Weights of a small image classifier: 64-pixel images, widths [64, 128, 256].
Rows from block 5 of a small image classifier, named by matrix and row number. Rows with one number within an expert belong to one neuron, the router's apart. Each number is 500 + 40 x the weight over its row's rms, rounded and kept within 0 to 999. All counts start at 0. Numbers have three digits each. After the name is the row's rms in percent of the matrix's.
Before each expert's rows are labels from the 100 images, of 14976, where the router gives the expert most weight on average: "top examples" is what is common among them. Only what is clearly more common there than usual is listed. The data: capsule endoscopy frames (Kvasir-Capsule).
# router: router (model.blocks.5.mlp.router.weight, 8x128), inputs 0-127
# up: expert up (model.blocks.5.mlp.up, 8x64x128), inputs 0-127
# down: expert down (model.blocks.5.mlp.down, 8x128x64, transposed), outputs 0-127

# expert 6
top examples: finding: reduced mucosal view
router.6 093:493492504491495504527430464552521515517493512525471559495485486466477482469555456562453534482436537454491506440463516476458447471591571474495477523476441476475495493507454515526550481518472506568431537421488594479485524559470539442534483520459528428460524482485488570498478551503456492566480554472472502433404478524523503515580441510484475522552467468527567574512460416463525452501447
up.16 088:457569474486513536500516525473463496490602540521450485557551521457513542520500518538502508508461496535438592507459436478500506526462495467542480482536487490529545536544470479518476524467501523577480475462463548502585539503509500545522480550495429474518475483492455585527526410524498453472459499474589580490467448564496421510463540538504510465551528417466530434470498439505506406554481
down.16 093:528503536475479514491526426490517517505487481427546474522437494431535481467487476503497498466605530458508501514608567497471494529612537551445466473487539465515467470446602544549496439476481507575551507491516449466527518514434518481522496496477520518479484546491512468529436549492521530474469482619511440533541493471531561520495492519527543489526436532539461461588488477473476564463469
up.17 092:551541555527484463449461488478501487512406446443407526511452519555516500498491450458439599452541524497497451507540544551470449501573479529518526475498496432427499530510486522466528522524398537498573545459476487560422462521480472480448510521483501458536578516511520496495551513528442489442503510550454528469486540509496475483554489479500569476485498475542518541551542492581512514443420
down.17 106:499523508510477604491494537525467489460518446494429498481510582536454549550451518491435558489656439540565480462506428496534452512451456518477592464520490522514537513510560490513538528523509471460471477507525485445494456464506417487468472445500486511482527458496509495544540498539504485380501524579488497527472539470515498541530485497484490522502452522506472462503538470613481460525464
up.18 115:464492405537486528500488528529521458482515544543450528492585511427512539497444497564535512542536459557417473528486527476507532467493508577545479488473425501434441453533508535514563469560504501529499548501500513541493462495531521551514505513437404445524481486456467525536436452481472480507402471501444443534504485528497384504519480445503536511560433482463518523525494565485498457570510
down.18 103:572572552441513477474565549463522484532453530472590464476441525428454488431541489504440464477586470543511500404521592551464506518520448544494458439486460506456517564514556525531474454550502509530505492486510451487495534514454508481470507445520527532498524467551518472532501482554446507506526510541498518481488517499480499490511480516413431424521571588550449459460472527495553502529458
up.19 103:538558533503451453453472500446514519514415495473470528539460505548533444453487472471449518451548500523526452471520560515487460526596517532528457467560484442451488550518494487486524487533428535477578585488423421552448468545480495498436500469496532492515544495551534550421522490490427497502449505506430506508493598489536448459520477473480517518424516545568520530515499507541480496439451
down.19 128:470524464540480585462487516523470456482499476548422517484533594526454544558458474494456540561604447525500524498531431485567441508469507534524587523569459555467493523534571497457517513522532438435455475518518491482497405490512402503494464500532506515468477463508498515518513509526483501471518527557455482489509556529515466532528425447466524517494447527505512503461495512609497431513438
up.20 113:455470547532563480502484514570490538499585452480480557513624407466504442493467515548456532585456492484483510476428504500445493505464506534545533531558527600552487502502461468517473574497572517486425486510502510526490495525511526506523484534543529450426567505503484558477474472437492465564540552457473501449506421542463534503463478483541461485443501498446489517500484524452530439474493
down.20 114:538496500527514450517489497481512523488456544505522475514496411485536459513527475520546509502316569467489444562517552500510494561504533512521491529497480470477488453493354534469515487457457534478574506464480543551510544467483566517531561568532503495521527524478484464501476504481501523611517483410520478525485450465488513485511523484589534512509510508508494564497530514402502515492515
up.21 098:494573497444530497524532500493475547482598452476524541539514460550507494479530551489481490518476501462564649435486524539509487546498493475473444435539539554593539557505490440540441525465503514517421505510518512493525508592455478475550428384499487524468487478520499554456529474512501461460465570463548543474501486501530539512528503523482459468547544473489533449485438467518521466508473
down.21 095:445401455482520501434481420509548447502494531525495422522474507540511542529503461482547440476625515513474563564501463445512547525504508500493473538553509510457489454489582491487497412508453499509467439491541507489558482511518506583516463491549554524506414544471500496443468574536530537450545449579509501534495555475477562508470499567477528514507541446495485525500445477473502520437504
up.22 090:477624487545586440561487484513464556434515515555498528539469501521568470484538498483466407427492511487550534459509485506497486560537524508555401488498462451513533546562467517440438526401520473490530514483461489498533526528498488519519504493492474506510530452501440564474514432504467493481447578452459517549543484525554468451547519548510515541439493523541541472497526433483496439535531
down.22 105:450371484514527557413477449557515430579497555511479503487566512446462548555452470602527482540551506536448500507448476435568478475517506513518512525620480510491502453531540461497520483542506531529486490501464522498540426504497513560542470544529499524486424547501488512455440509484543547554514517497459423499480471501516531487466471472557496524553442481477521491548436500475494504483455
up.23 078:528477528447478579466539553514510529543516502474515524556450553536496499492498459495492405534507486493548509447494534509556483507442475494534496481539550523415523522499479501536467433474585477492450370471499529525553515440492534517508438432538467566520526465536556459542480535520496499519519497479562459519515478386426542495491512559507480433518518530547490399498493492460524501447444
down.23 086:471485491456449516515466440501507454456533471534514522513479478515496464506533516435511512513669495463584574537513476473464553461539484525493481453478544490555495526467607483526527482455482499524489481546474509461495488536505420467544460450454528466497464579488479543489488484514488503382448478596549556490523536503537510495471512527421476500489552401504506477511517492518471519514562
up.24 093:482431513468427590514515498556502451550552497504520518484490570520469568476524481440530462542487503491502508511548481499537477390406488475426546535440512557456536463490540473567491501543566516464430455541626525435507530464470519496525469462477498511459440487569523459563502545551546463481550471493529452463484470462485536502514517522433493463557497504472518477488494484492566497520477
down.24 101:514521527491495452502493472517561500511490506480553543496465502570532437455480558424485487430657460493516544549484525500453594483496470485457408486432595520479512517558585522531473519485471529522496521495505454552444498524532476479475507467503472419550477530533486516484523461491526474399501480571526543493491538526447487502459488526421479474449544446486475468502519501545518556511515
up.25 078:481549463544562484561562523533442530441570505519458431515515543511529545507563491438478450538472497444546519505518459531482453559428533496509507559499517536509517547463461461494364548410535476461444475543543521472563516470445494561565479510505470490510503395505474530489488479482531494464549534455510477500557441481489527504520504516526553538512502519466517466484519478525583425497455
down.25 081:474449479492514494445475442523543499488537519454490494535537397465497471528483505561480558542561506529496514515428588518522561434577507481480473468470566499582472422433504505552532463506482510537549565507504510527531495507474573495544488518448494474553477548497508505450446533445520522565478490507517466542471477455486571536481552492563481481514518415448479530518504497451523628455490
up.26 100:517568537486437441480460516473522543515473482484470570533423516594552435469503507464467477421542490496561508464532563536499478505555508498504427453514472458448506536520487501504493455499433517501560588530453428532460471542485546435455500382449524492502531466558526505441510535458449501511442555486488478518474580428536505465544489490483500491442505552555516532471521507539479526480526
down.26 109:432486467515478576471488487540492453539499498539450518486537559586440527548446457460494496607625446553514527493517446488544470445450486529499553485577479546462508520551584475456518514518507459445432459556500482484507405521534397509490473463520541492477468513538517548466511476517473503474528552561503489503496550511502474510531436506440498531474473491500541503449450518556485492497477
up.27 098:555447555525419486472471498497568459548438458425496512510475514545547490454529461450538498478541501446494454519536514518496464502548534516454536503534491499437507508481501487522508460566417547486490570499495468554436452538454531471443483460435521479459525475519532490433505585477488520533528551557450478468467633451503437538513413469487527542485496522519503566530495529552535520483441
down.27 111:490579480528494534542508527518456467441503484550476508505533525568488516515486573423447518499608411523532527469491430516506504481437472489540539486480478550503531546515555505452483546540512437418463473533552496439447462496501403503484515451528519491517514455531514518493555498517468472397548530560495527460487575516481458509512501512399493476441516466467512510456513501585487429541490

# expert 0
top examples: finding: ileocecal valve
router.0 100:501511491583519501572557540568430461481572491527500537557524593521608456468493476557532509506580532512483427512523450489476488515467580498530497522467500549511552541503484476494438515506585496458453518526478546557518463498522485547536466467482519464529520410458527479510493474504542453432519497480447531552600484515433481485504453473499578530540488519468517472509533486563545453498495
up.16 110:468569534454447539537589546454478556433520459579477534485496529508592480498522573505471536429482420506455494460510452444448534492466502478527499468488454504517538515490506490474490482529512469466507440491502518493551583443550601395509498486502500580486495479424440524493487550508482486471486477512557502520472505531522502547446596483476442534540534494493464509466534449529506467528568
down.16 121:500501475547510515495487509479520508509447445578575513470474550518505525521455497463544502558544444508476471519570459441539554448405472452523555538555477508491459456471546489443548507531477494413500465494524558501470461433540501556468554490534481477439446503480559466533438558501546594472554489582501442574483542500517543567444488469528493564510517496514434512497484469500459457491470
up.17 103:590505585484425515509502530502494481464506533522497545460460508488607460459553533446508469447513494516466496513543461481498509486515489499490403571464477458509571551530500517471503536516498486555506509430451511554449576496555483518443481574452504531515506493439416497515516404525446487466480509467461542514517520572486369488482499532496471492487527445531506473505571464516532460535545
down.17 105:454473428494519481478496526512527483584496566586524456435504524554455524476449486571475508491558484528434468491485511414524573496436505509549486475535474531441453441475502566501511445582489561518522488511559553499541515427538552544477552469464469501526435479479476528483458553502562546552560466504552462506427495540534540488428534474504491518506520520483478466504482506416516536571510
up.18 093:597472581471475517444479532547546444553522484440499576495452529406578464525520530569463443514515527524497479501505456478498476471535516520468539512486518460501559459466493459579494532544558479545515531447444466575522539476427555508459486520487443493449576486570450449558505447542485463470509524503435524484512503527468462456463485491526508475459444537549468484538507529527553446482455
down.18 086:497482513467382512481488530449422460530538524529429465492476529600473473479471478548404554422542483568456465496497481436506518545536504522566534462530517433459474542485458570517540450537477521525549517523503467497550548462477541526440472522471535526563514510489537600474546463528480476462492418514538477483422510535533493479443477564490509482474507524506472554530500478455449500483524
up.19 087:527515567524456486536485510560443567492500544437509486508467481585532492454499487403516414572464570484517484499435581499491481531513522527524443551525549489473572579580487509525465464520523548469494453524466516489440512516503512591522492506527596491562491465505415491434508480470466470509511535442469466469527450519498416462512463529480484466506501506498499474492590472490465471494557
down.19 102:510460485485442565470452487460548419536517509557498504476523521414501464509534521537592541519589445486476446527530479444511503427549552496433511490489509527539525456456620446600552494500517520553485550448480499519484498513549508451528547495457443543420452530501466480477444497451533530546421479567526503536499542512476485575475517480491455484464493523503502493464477556531495526492511
up.20 085:511542537473429547522495546480511532440496484543487555515470529441581462461556520487435516387469499522524492518620426508510482436492497467481479466416444419515540497452491524504521506517502489490529525414509506489533601476491556427490501483431448533466499504507412454566526522547463502462461480484530529557505557526536492515532549512467493536491484499572528508517503441507515497551484
down.20 076:467503509503496534454517494534457510502511495488465465468490539577478538502378459491466519471483496576492470506478538501546538501462471548530606525550501466448419480491439598455587512500455476454571457498519527522567502448503473558477542516526481514523489532428508535579503491560528521453532515527502444549508456493620529498450525477527501546526487489463470488581544434486480509492490
up.21 102:537522511509445547520517507512514474508510427454477549570466514458532441452485491473476542518522533470520466545611454456518464462581544556466507453467486491535494498459534496524528486536531491526537496483445509532509513474431486474446546497457470527469535482585466437538506440494427492497459486499497524496538573520464461435472485465460502492453466512639499458495617514533584487527461
down.21 094:531491527433482532518510538522424495493518522462437515463458541569486498460501544579448520398459482562479448490496502452516512516496497549477554495499498458439505489459457563516529448475468505500592503476518494488566615427535552511492517542483510552562498503470440565501475487515521521494503482517526435526474425533534470467444518568514477521490551555492428525550534436435439532506550
up.22 110:476500485510526477503537492535498467484520501577460512508529529463498448493520492506463611487544476496484493459541450569491527451463460443550534468425454513543542494441515505471513633492530355440499531501456521474511453505510455492535479422477511499467509480560569521535527490540491507460460515494516512549498542510513481532572493485424523543547525466434516579478456452524449489549556
down.22 109:486540568437530502450571518480524539422411468512536428546483479434514507476514460468450415520448547566513530456508483467508488548538416474470504523526465465475481504495498495465501414535533482512474436462517551479584503496452505487458525457540574554490469494459515472554531556601437533527503503499528487574514570519526536476502557497516467503532522451577507493486538447507505499438470
up.23 079:538492451549508523521531532502501516545532495579566527517487521459534500527479524554496525460498490489483450534557435396489497502560535554507513475443455516531499463461497497491476479508503512480525548457530501575496510467497463431553516505511413527444493497426421497497488465492539494428568502555487553461547557544439510486415421478542543511453423522501507511574488561483587471500420
down.23 053:435512457468558486456471496495463464491545455500420533492487572585460557499501556499404481401477487482528483560497390518503468524503538514522475481538496471468515568513497581431505571459491471455518475517514503449549549475520487508507460550469531556533506476504469516505546539528518521461603473499465455422449482515536557484474522551444556470502527466475488496523485439514507494592514
up.24 089:454544551498506466537497489536465495426492512538467538533518498501553477446526464400479554458481510500460521493503483558494536449496481432521504522422471449546557556466508498471487616537506435435505536483446534491444483564567456506522484469451561464532498496533548542456537481545448493471455503466491527513483546523538406525587499492424498555528567440472526565490514477536472497510550
down.24 092:476564558431568492411542517505588540460457509550558475515466473451553482493507517491499380489497504558503568471502511444482529500517460446484496515507477485514478461509522435485459434542517484557488481442468561490505496506528545462484537425498547504497439495486483463553487570532475549559501541489552532588521536482506546493468577504505434552536553458561480454451463457494460518463474
up.25 108:517537500486517429495483475462508494429494454433458548550502459585570460413550492416466495421495518478480547503578558558520492535564488476480492528537587480485492566494482510471469540478501539497492554483486458532431469596476482519445499492424505483569548494505556524473521441505462481430495520457485495530568513564531516521529506498487499464489575492493513460578548541521508544462475
down.25 097:589504526500455495480434460546551534518516509486591623491435492502561459479534596479533464460511500450495501519534547470465519476484538502451466497412586476557584496527508443537456585493527493511449564427440514514396515532555505495509498447485464463460509493560494455499505507472556470484542549513456505505482473462436469507500474559472512469535470488517470485546485491508505481483490
up.26 092:492594503524455516506575516535481610448520507585447525505495523565496462492492581518433444455461467510536506412451508515469484472451502460561488476466481458507554533580479476492505548473509417481502477472464512490508523484595511489536523483563502541505516462514423551478508466477481465484498553478523505504452465494492439527559520492460466513537547492493505524429543412539466445530586
down.26 084:475462497547533479431514491443559421516450515524563445493508521470503526528458462486554485566603469566469498524483488452571546512552489479490523510536457543510434474447571480513533411562464554516440549503558504531495451504459456494502538480484426465450435490434528453496477513499549535525448470585523505590514518539519539524477492434533458493518489513500485465471454544539485512477446
up.27 089:482549454499544418473465485517491495457501492535398482537528499562549508472501474498396508503539466487470504468475567569498526522488500419508539477528476486475492571524477556460472524456487430468494525511466452536496458564520516529498476383451524496572522470526641556474500468483465505460474562454497468584533532472521463475580502503502526506559581506478502524528476523532487498494475
down.27 088:538528532475509499477563519509522568459443455496584574554447436446533521505524510496520421502483478486480527446470513504429521502566465448443522501453524490551516529578522463535450489498532502547404497423481499477467504543510563461478483492515503476529494455552543443546484511481419508529519525506487493485541510509447491449515533547529443492482496465567455444555497560521574479396423

# expert 7
top examples: finding: ileocecal valve
router.7 092:498548523530491509486548580453489483458510437552433486416478523542427478474556480420458492472493516482509435457514557477461424513514453528447506471489477515490541577497519448526495509500485524468548437476496494536446511544480458408445456511473443499422585490540457537476549434509499503456498446499440537445523494568542451547525471474505517477475514567526553503437491540548467508486439
up.10 100:492487525499440543535500477469465503477528503408507528537490423466536440504489481467600492451510509487539475536558498500503486461541515564484488446456489461568535510451492470553600525509479535533502512436482503503482451503515463510478478498454459504495541635467430506514523464517428477453372468521506545545611504516488532544503496451488475470465490478566524468508569535531511547495507
down.10 111:542556549498489536467452487528519549468562481448502565558502496478570440518568569508468480489449514431502511529488552496479514507455508446469446508491562482535570541529453495515451475477596456554501509436436575577500530514543559480510470528466469492464575479576463502485498493500448428475479509506470572482524504514452475563478478541497524472531520437482534438517525413483479429463480
up.11 085:482562501498561455559460523455442515424509538496482513496519497537529472479506514501495492483496514521531507490442547548528512529524422519625394492465538491530521515522449558452468529518452537449505488518406473524487493531548460547526475497441497552528527463473410604472510391490463448461494529450433521528544457525507452431495545470524533471490541475483519432514538515505471517511538
down.11 095:626423510481520501442521477495556473539442525560568526486451496526511438452505551565516453526551517477428484441469521449458510488527487538477553509489559492461550476462516479518476454481510477558497457461493508560527524492517471546459481499543463523517479444450547542513454499497550549512555502539456487480463534511461522445462530486566440493578507441493449470588503553435577507443495
up.12 108:471505546518456524529580506565461537438539495467492522493482502480465470512471516468555501455479544463539477483449451519490478447494454519451540442453484528576550523427526400536587590480551530534501484483486547422501452492515419461501514482481487515470541569483443501548537465530488462465459483538492540483565481526526534506535501392459440471542469486535527488455545533542459552493563
down.12 111:526549477489518478582517487524506583443539494526499495532546392538565485468541579474502563460440498450443505567508522485477571481471504479470480473514516529481499454491464582477485479446486501541587490509494535572521543515515499464533513531436485501538553502482435560456537452421487480489483533506532561463490426529502456493441519524518483520493560408424517512571551490430500506481504
up.13 108:515500482458574426441464467508600474523502585513496481459470464546502528466506520480462446500459538501413607491550553483531511527481486482490485546530489430458487482535481578467445534456499465518582492471495476502516549451481494523501589537513452509564543514534478471516509467545504491478548508481556498484474473514507498496491593584472474488570528493513508520491535494388557495586537
down.13 096:528495515551463550438453451429468460500498465432499489513488501498441497537480438474572494515564498552519457528524487542496475550526536483467545467469476460554518559514573445523547502539452527486443544478505453506456483520482493478475497476512495449517497562524538445530490517569527479425449413524521516535500596500521511546499488479459523542433492613546509513413500524630514513505497
up.14 097:496535556474492477432455512487482490460497543394424494501532488497522499519524532499504464509498533531520518508422569541541490559528462549502426511618577486513529548486450467517514454534454587523491493447457454559469475574424528525486449554489513449509541495512421551384505484499480474543507495475476526448460462525500493550464506467560510456493515510465531453498535473477455561458497
down.14 104:540532507507500513462559525495554489406462415514528516523423532479557464531507519483464468530521511493556516505539504481451455513550520544493512536493532528447476464485505498465428441505543394488498468491517567509474476476486447492468525477555461511447482457470553445520458493530509537466517523538435450573545582396484516510522502519559549566586461471554482491512518513523583428459454
up.15 110:502489526522476510536570503590505569419488475547531494483464518504454431531482503480463516469494546447574476475482456493458458398504477543499521463482472502554536511445519451516544587411541461474509463529466532395487473539517392478546525427552494545443524521521509498537527473515498534475487547511478538503546465504528545496555502465483473516548436510551513560458511489538419493524553
down.15 108:491497506499536479591494538482438534518515494486505474436581458566532513419539496464521565460438484477445452537495520519439557510453514504491472503507482540494492512460467578491496527509445583524547468545526492551529548508505525495509462539424505479551564490493460584438554485458508492498499464459515520450469396535530461460458483507502500476449536481396524516583537519426450547528522
up.16 105:497544496490476438464492525477513410504486482475399497504537505476475523457524480496475565510499491532350491508481564561460497528554531525481495540547476457448432502504527560489448415560513446511501514541591534545485536535415543522476506536480481464512493441520588518423494498491507488537516442502478486483487557522528473494527514481492501461558548541455504527484507588466502517410467
down.16 090:401544452523463478490559509556463473493493492535411483509485506525520562539437478483457530471511453545505530473520467439545500477462497529510525564484435566438407458515502548448544490563471498444522506554557535459474469437482496480422555490502543471510443485503455418554484579494496503536550540508496441519504539530559483523500527465461514520475470554584472521425549480535513474541469
up.17 097:434507502496589479521434495562450538505506568553497477511519504508475548448557475462443563478468526537552524467408550564530458506513470458530478524448475547495492514505463551462445528502460523429511496591432498467481514528549478562534514495445528569514478471504442582479505485482494508528488574420439485505454415501510559425573565485514459503469537504521529466510540519485506515517516
down.17 104:539408453522473515441500460524509472503450553535534466422478501578447468501525499567547484480595495476503454490461522440439530533553482553481503483498535546511533539531531446524517437503445569530488490463528517524470442573524444512547444465528479490557459528458520544418512492491540577520557499555482493494480538553491513449462459468560463490514527468464499490554461593505523497429453
up.18 110:554533511468469493436554541432518463468477493556421472464549537462481495469532499555485496456544442553392461498459466525425529536511443498495513534491457514454525517522534486486458427547521474576457501432570509581547530505483604499473423532515468514494515439480572504476493469521487478500501422525479522502512582525516497500453494485544490463495538541435487498479488582513508435448489
down.18 102:411526476500520481534582557510502538453525465573504504507557493438491529512434517506433538488482499565502548465520480507506496429490479507571531466532444516497396411502512552494536549535539479403564467608533496407547515430456525492498562473512521516485456510522505459564480555499471512557500505469561481487506465439513516464489546495468469502525483494535489536440522485498537480574498
up.19 102:461529476553533425497459506461538492485511458508474509537501455504512475498497497441485448542473495517470576506527571511512508497487545491512446547546487437480455502554455630428449499497504405463553515563519524462465539522500453497464585513517532457527521505557539481432526471524469469487563485460596523477512511477512438579428499527476557514523580494520519534448458437447467514539519
down.19 090:496502514513422510440479496442481444571493487510513533491442527533515508501495433440544438504503477545521469466513464479520453545536535516499488572528434505446462554516476447533508436564480551484453495500534475529432522503500560526431464502505520484440498513513532467490498542533486526517517475478497439625526582475497516551485507517491554531432496633583505526410470492561474471502536
up.20 080:519538514531511548581551536486532466519442508535502471450483574465457551495532439472503533465467531455431432515512477510429471480436505499470526508449434475419511502553539518434500526530546454508458432507535609455479528439499451520486517553492464547489500471506497458525529480537479479456565443524464551487550494537528448453517512502457513495601446506531537478449505556514518409555521
down.20 078:462489428485547491573506500464468497493470500525493483570550401488531531481442490482558530522481469587407521551493482528549564478537500548523495552495450447527423477505547559424551509504413528452531530520532421504469488499537477529490550467480586472594449516464492529496505522428442517535519486507536463481481453481482467452456515502489481487417544493501464541508447510460472559513500
up.21 112:469508502466484493403431515498495447519529472521412529527561460510493451472551508496474534574524517568448515486478535501479474494568579551449544474608497442530489498481485468519506447524514466544510538493469482537488545578439539485474491511447553419519523475555489556405520507520490503593514461472489518459468524512482465536481503503518453529426584523472524574481465463462488510431504
down.21 109:451520497513459506474552489481439509450514445537438516517483536487546509548483454469442472497469495521589524453567427457511456540512517508563533522518419554470451472514488505459504465514516431431481473539539540429515465473469463495464498452510503560429476513472546466538520523561424516473518524475511470600579591496565492510524500511492552527519468560585522531435512456548479457529508

# expert 5
top examples: finding: pylorus; finding: blood fresh
router.5 101:450466486485519515493479511514447483537467568538508382496498429483453532479511464422488482489516426551508487507499499508495623435475412458475473478395421492500508499505501557472558485499507467463548449506512515443519568452543487550478549491500538532558466586514508469510544449541468531488518443456546530498499537530528471490424538563460499497481554496525506514424547472496531491530536
up.16 104:541540555524454530471471534498476479480400513465485473446425500456537525488551469433515580488499492470488445556549497545512491474539529498410498516453452513504514552496519523456532466566424524500564513477548498518391501546492512450458536519471545475511463471551457406459537528514465512495522469524506541451495546560510456550520502509460494465507498556552527561470550528628501533494496
down.16 115:496481491489514463545449461379520532525470488505514487544501423510516482442477483451540512431474466519489495545511505510448590576544496533518471521480478467477416476488489573474523482495425526509511468475581474510510593487548518563460489538516535502565486571479553517492478470482512532495490378526544485583520513469490530477454554561551517489460560473544448569519513495455464489483550
up.17 106:559521549508437483495470494478442499530425504459505478507418475443528523473536460432487506477460488467516490555549529503512516526563576501466535513468482452502456514510481554468475392538447496469607487475583505500409513514498565475469549517477583465524449496515467401446521554517479532489566456520539479501500568512450441555508493542462522469548522538551473566523513505533502529490494
down.17 118:524478473513488430543462452402499538479536441520470510566487437571542423439517491433521517412457520457505496548572474498440525570523550512488475506492464481474418476461475580487468473464460493502525502510558485541486597490499508515509516496534522478519516538457587537471501480478541507468481423483564494534518515442462534485498532556510521543485560470519496610477467490477473489514577
up.18 096:484584474492504441466500553487531435417462511556435522463546474504499519525451610500459481485547414580419554511434510535506560507446444500529466560474522480519535530521496527494514548478471453502533572472493457523449486503539487498451539574557467460527522500529473503486501463479566452483516494494487535485469474564546466534449578491526523506456535560392480477482512478553535501498497
down.18 103:452444532508538561538487557480509541536479500495520454438531539470434562489492463496544465486485474462486443469452453504492513517460481448470474529493490539513543530512497433480509501548537538536431444451525544472553487450548499501436473578503451560481507513454477494513561494542461485533493451488466575487510474590593556470441486441532465448432498500516483405495600537500558459466466
up.19 091:470462539449508514534436497537532473441514532539476522459525433561495496490506597468549477511558419524464582465400501542519518452466444494455443552497514484550524505483505480566574550438475538510500576472486511514496529471553529521453526529498417480506529512530445584506487475469530495563471521466493492489471425519593488523528533521507433535406517509456494496472543501500560487511539
down.19 098:470480498461470563450447518541501450517514559485545511489511511513452509578467485567531492495519469553529520465493463495540550427449427467483507474483543492531569525550539424515533535518552538507450442446464514453518460542520453479476437504459467551505496540557495457528545463563440497455504509523516549533506510595541497462430495486504520486452441543471475391514590513510568526449444
up.20 083:491429500492457477535476416564496518483553526498467479500426406531524454471498519446509454507514448452572518483510516495480493463527479545429467540489459502505514558437462499524579531437513583473549532471527508511433538470546536526481541509526450524473545512514440465503476470482427506521451539451503488526566410518523521518519519538540416507417489557580479515511592498503553471518495
down.20 086:554516501429457449464476465512521433465469566452531514504427509520549474567508516552512442486511470517524518492499484483496585506436432484546495486472541477464540520522475509525485514492552476509430490431531476513519502522481515536494436469546464453570510562559527467529467537532507512406531509527554454558586522564463434485447514592506574497524502473469415470564542474503513466437476
up.21 111:486539428533521521484514414509512491497532485425505495560482489499483545492429498489499494539496526494556504492514470559563494471482514509476504463474494515568506488447488439524575578433530491498430542469531515450482489550518436490533547453454482457547499534568527464605474487471550451515432501499521516565520490454490581445564511451499495464493479547521511449471535425631513562516485
down.21 102:429488421484481500469556451552493469484508555495548469534465521470457560524457445551483456570478529603454572447468526449514507496555502508503563526487511487516452471501532488482558430562520560513496518506529546396525498461442524481493543474503485455574396512478449469528456592514530547565530506528537439519511515532577542470467547483493493502522447529511456492490480468469495537490491
up.22 101:514540471469491491441489571508551432415463509578463507421531464543499517522468623512465500478570444583427581468461511489506559472441431497485508547482534473523530495517522500490523570471466452529543558455455475484445496480526472463455501542530491498534519485507492508507513470517555489488516499503495531456396498564534454550445550517526500542453529515392463520513495447510502514503513
down.22 093:461471526551526555499488545489499517549491525512527469453544501465428546497447480496493505474549458500508420491472518517491542484479443471488460478473481509505522525518528475491526526590545566489479444470541544478552466467544485480448503571485447549443522530501505498542547457513433451509486449485475585495499492580578542451440460400498495459458479537518489426506614578527594499497480
up.23 102:516515391535510437447504483453469504480486533545469462501528454492464467523506516519523494453512460430516507539515507446504585550456479498522421466511510516494530528568481529436466499424424498503496446453491498496516507527538439534588450488547479554529487568447498588412518479501521515428532459515548542493532539537498501503432514538520595463593528472427557526490484471496508519516519
down.23 106:469445539504520530558497546569454501562447538514507432423494548580436600453493449480446503473525509489505432459460523464520481490461466485520483499517450456399492496504474534516496465570453548464564477527549491524584506454501542516448465481492547535527467475528469564506533560541528569508521495478440439495452510489580464430563423481470506538461485507479521518511526503469471525494529
up.24 104:445466439504517519528515437523494511491581506484514487565501453534472490472454505478511482541484462510566545494502483502522508457469513505477451495482491559550482503453495446575573549389541526492460549489522536466502526530560469486538551457473431461513478548525473526604473450451525476561410526466550515543536427443475579491533489481515466470445500525546533456451500422550556545512537
down.24 111:487506469455394506456546482560472437460485572447499481547422518496492521559472511523468448576528517585510558462500536449523513492523456550532573499489559473513515497545532484521561463558551512513471509487497482402493479492417488471482464459530521445589421496534495448542472565550488529481529521540513428526545517542535498462510500519472549514521430536492441491510523471507482535441447
up.25 104:494434518460505549536539473537495514524519452540525473512483470541491470471473482473460512520494428560529514420538488467469494439552464500503520482475477480491431473499535520477541478484551429446505461526525517473546540407558485494451501458537530568464495513445590503535516478527455615544489519483517453543551539495519524480513530569500422564449521446571411552530485528465538409478521
down.25 094:591608497498412476517491486506519513498568482428476586569470485499522439511468602516437524560486479496496536486527561538558479496487493538521457450506565507527531536510501494521480529457548465489505544491501477499413521503473505482525522447545505443485544461570541468485463424454498423487525551492518484431533457467373473549515497543475504451534509516483495533451521477550516468503510
up.26 095:496526556505442528555501562535532477502541514531463514476558503472510514460556506518523507486481533521425503508430487515441484484527491479427527472536506489544580533508512457590488474583533514534512541551479500502517512562468621424458491570433539437500509438522428520421496507505493461549455478490440521409453483528515466496496471473465432459427505467442525543498496530465433491511520
down.26 097:430456421503563507482482501455502495533507507555515482490559467488491489503511496543631451437491479476515523529499427451479556492523541489477474490438451525511475427471531459437527455511508494558435494527551542464521522520585503496515570500421437521561488540444485474488507475526494550504504429542559593563510574546520535470496562477480463460507551505492523485440496571469516533516526
up.27 088:455444486444547496486516473438534494552551514480543458535509452456422458481501439508568467488470524501550497432491515493451529484509475503532481441490466460480460441538508522465533500530568495505445421520476533460567549461492451547439496486523461572496515585497607530552526437572437525547486468445536527573504550463515532446492540483488492537510523501576527435472505550449518505537492
down.27 098:571515486490500525497499472506483434467528460489477540483499523510517495562517561526464561555559515492521526498486485522556449424466514477511515476510585501526509471471545450576512560449470461494539567548383469513453426535464455477533462466476469504459474477551494486505436499474566548485460592553425426507444479469455484528586486521526526529551452484438495524544453518535445525517470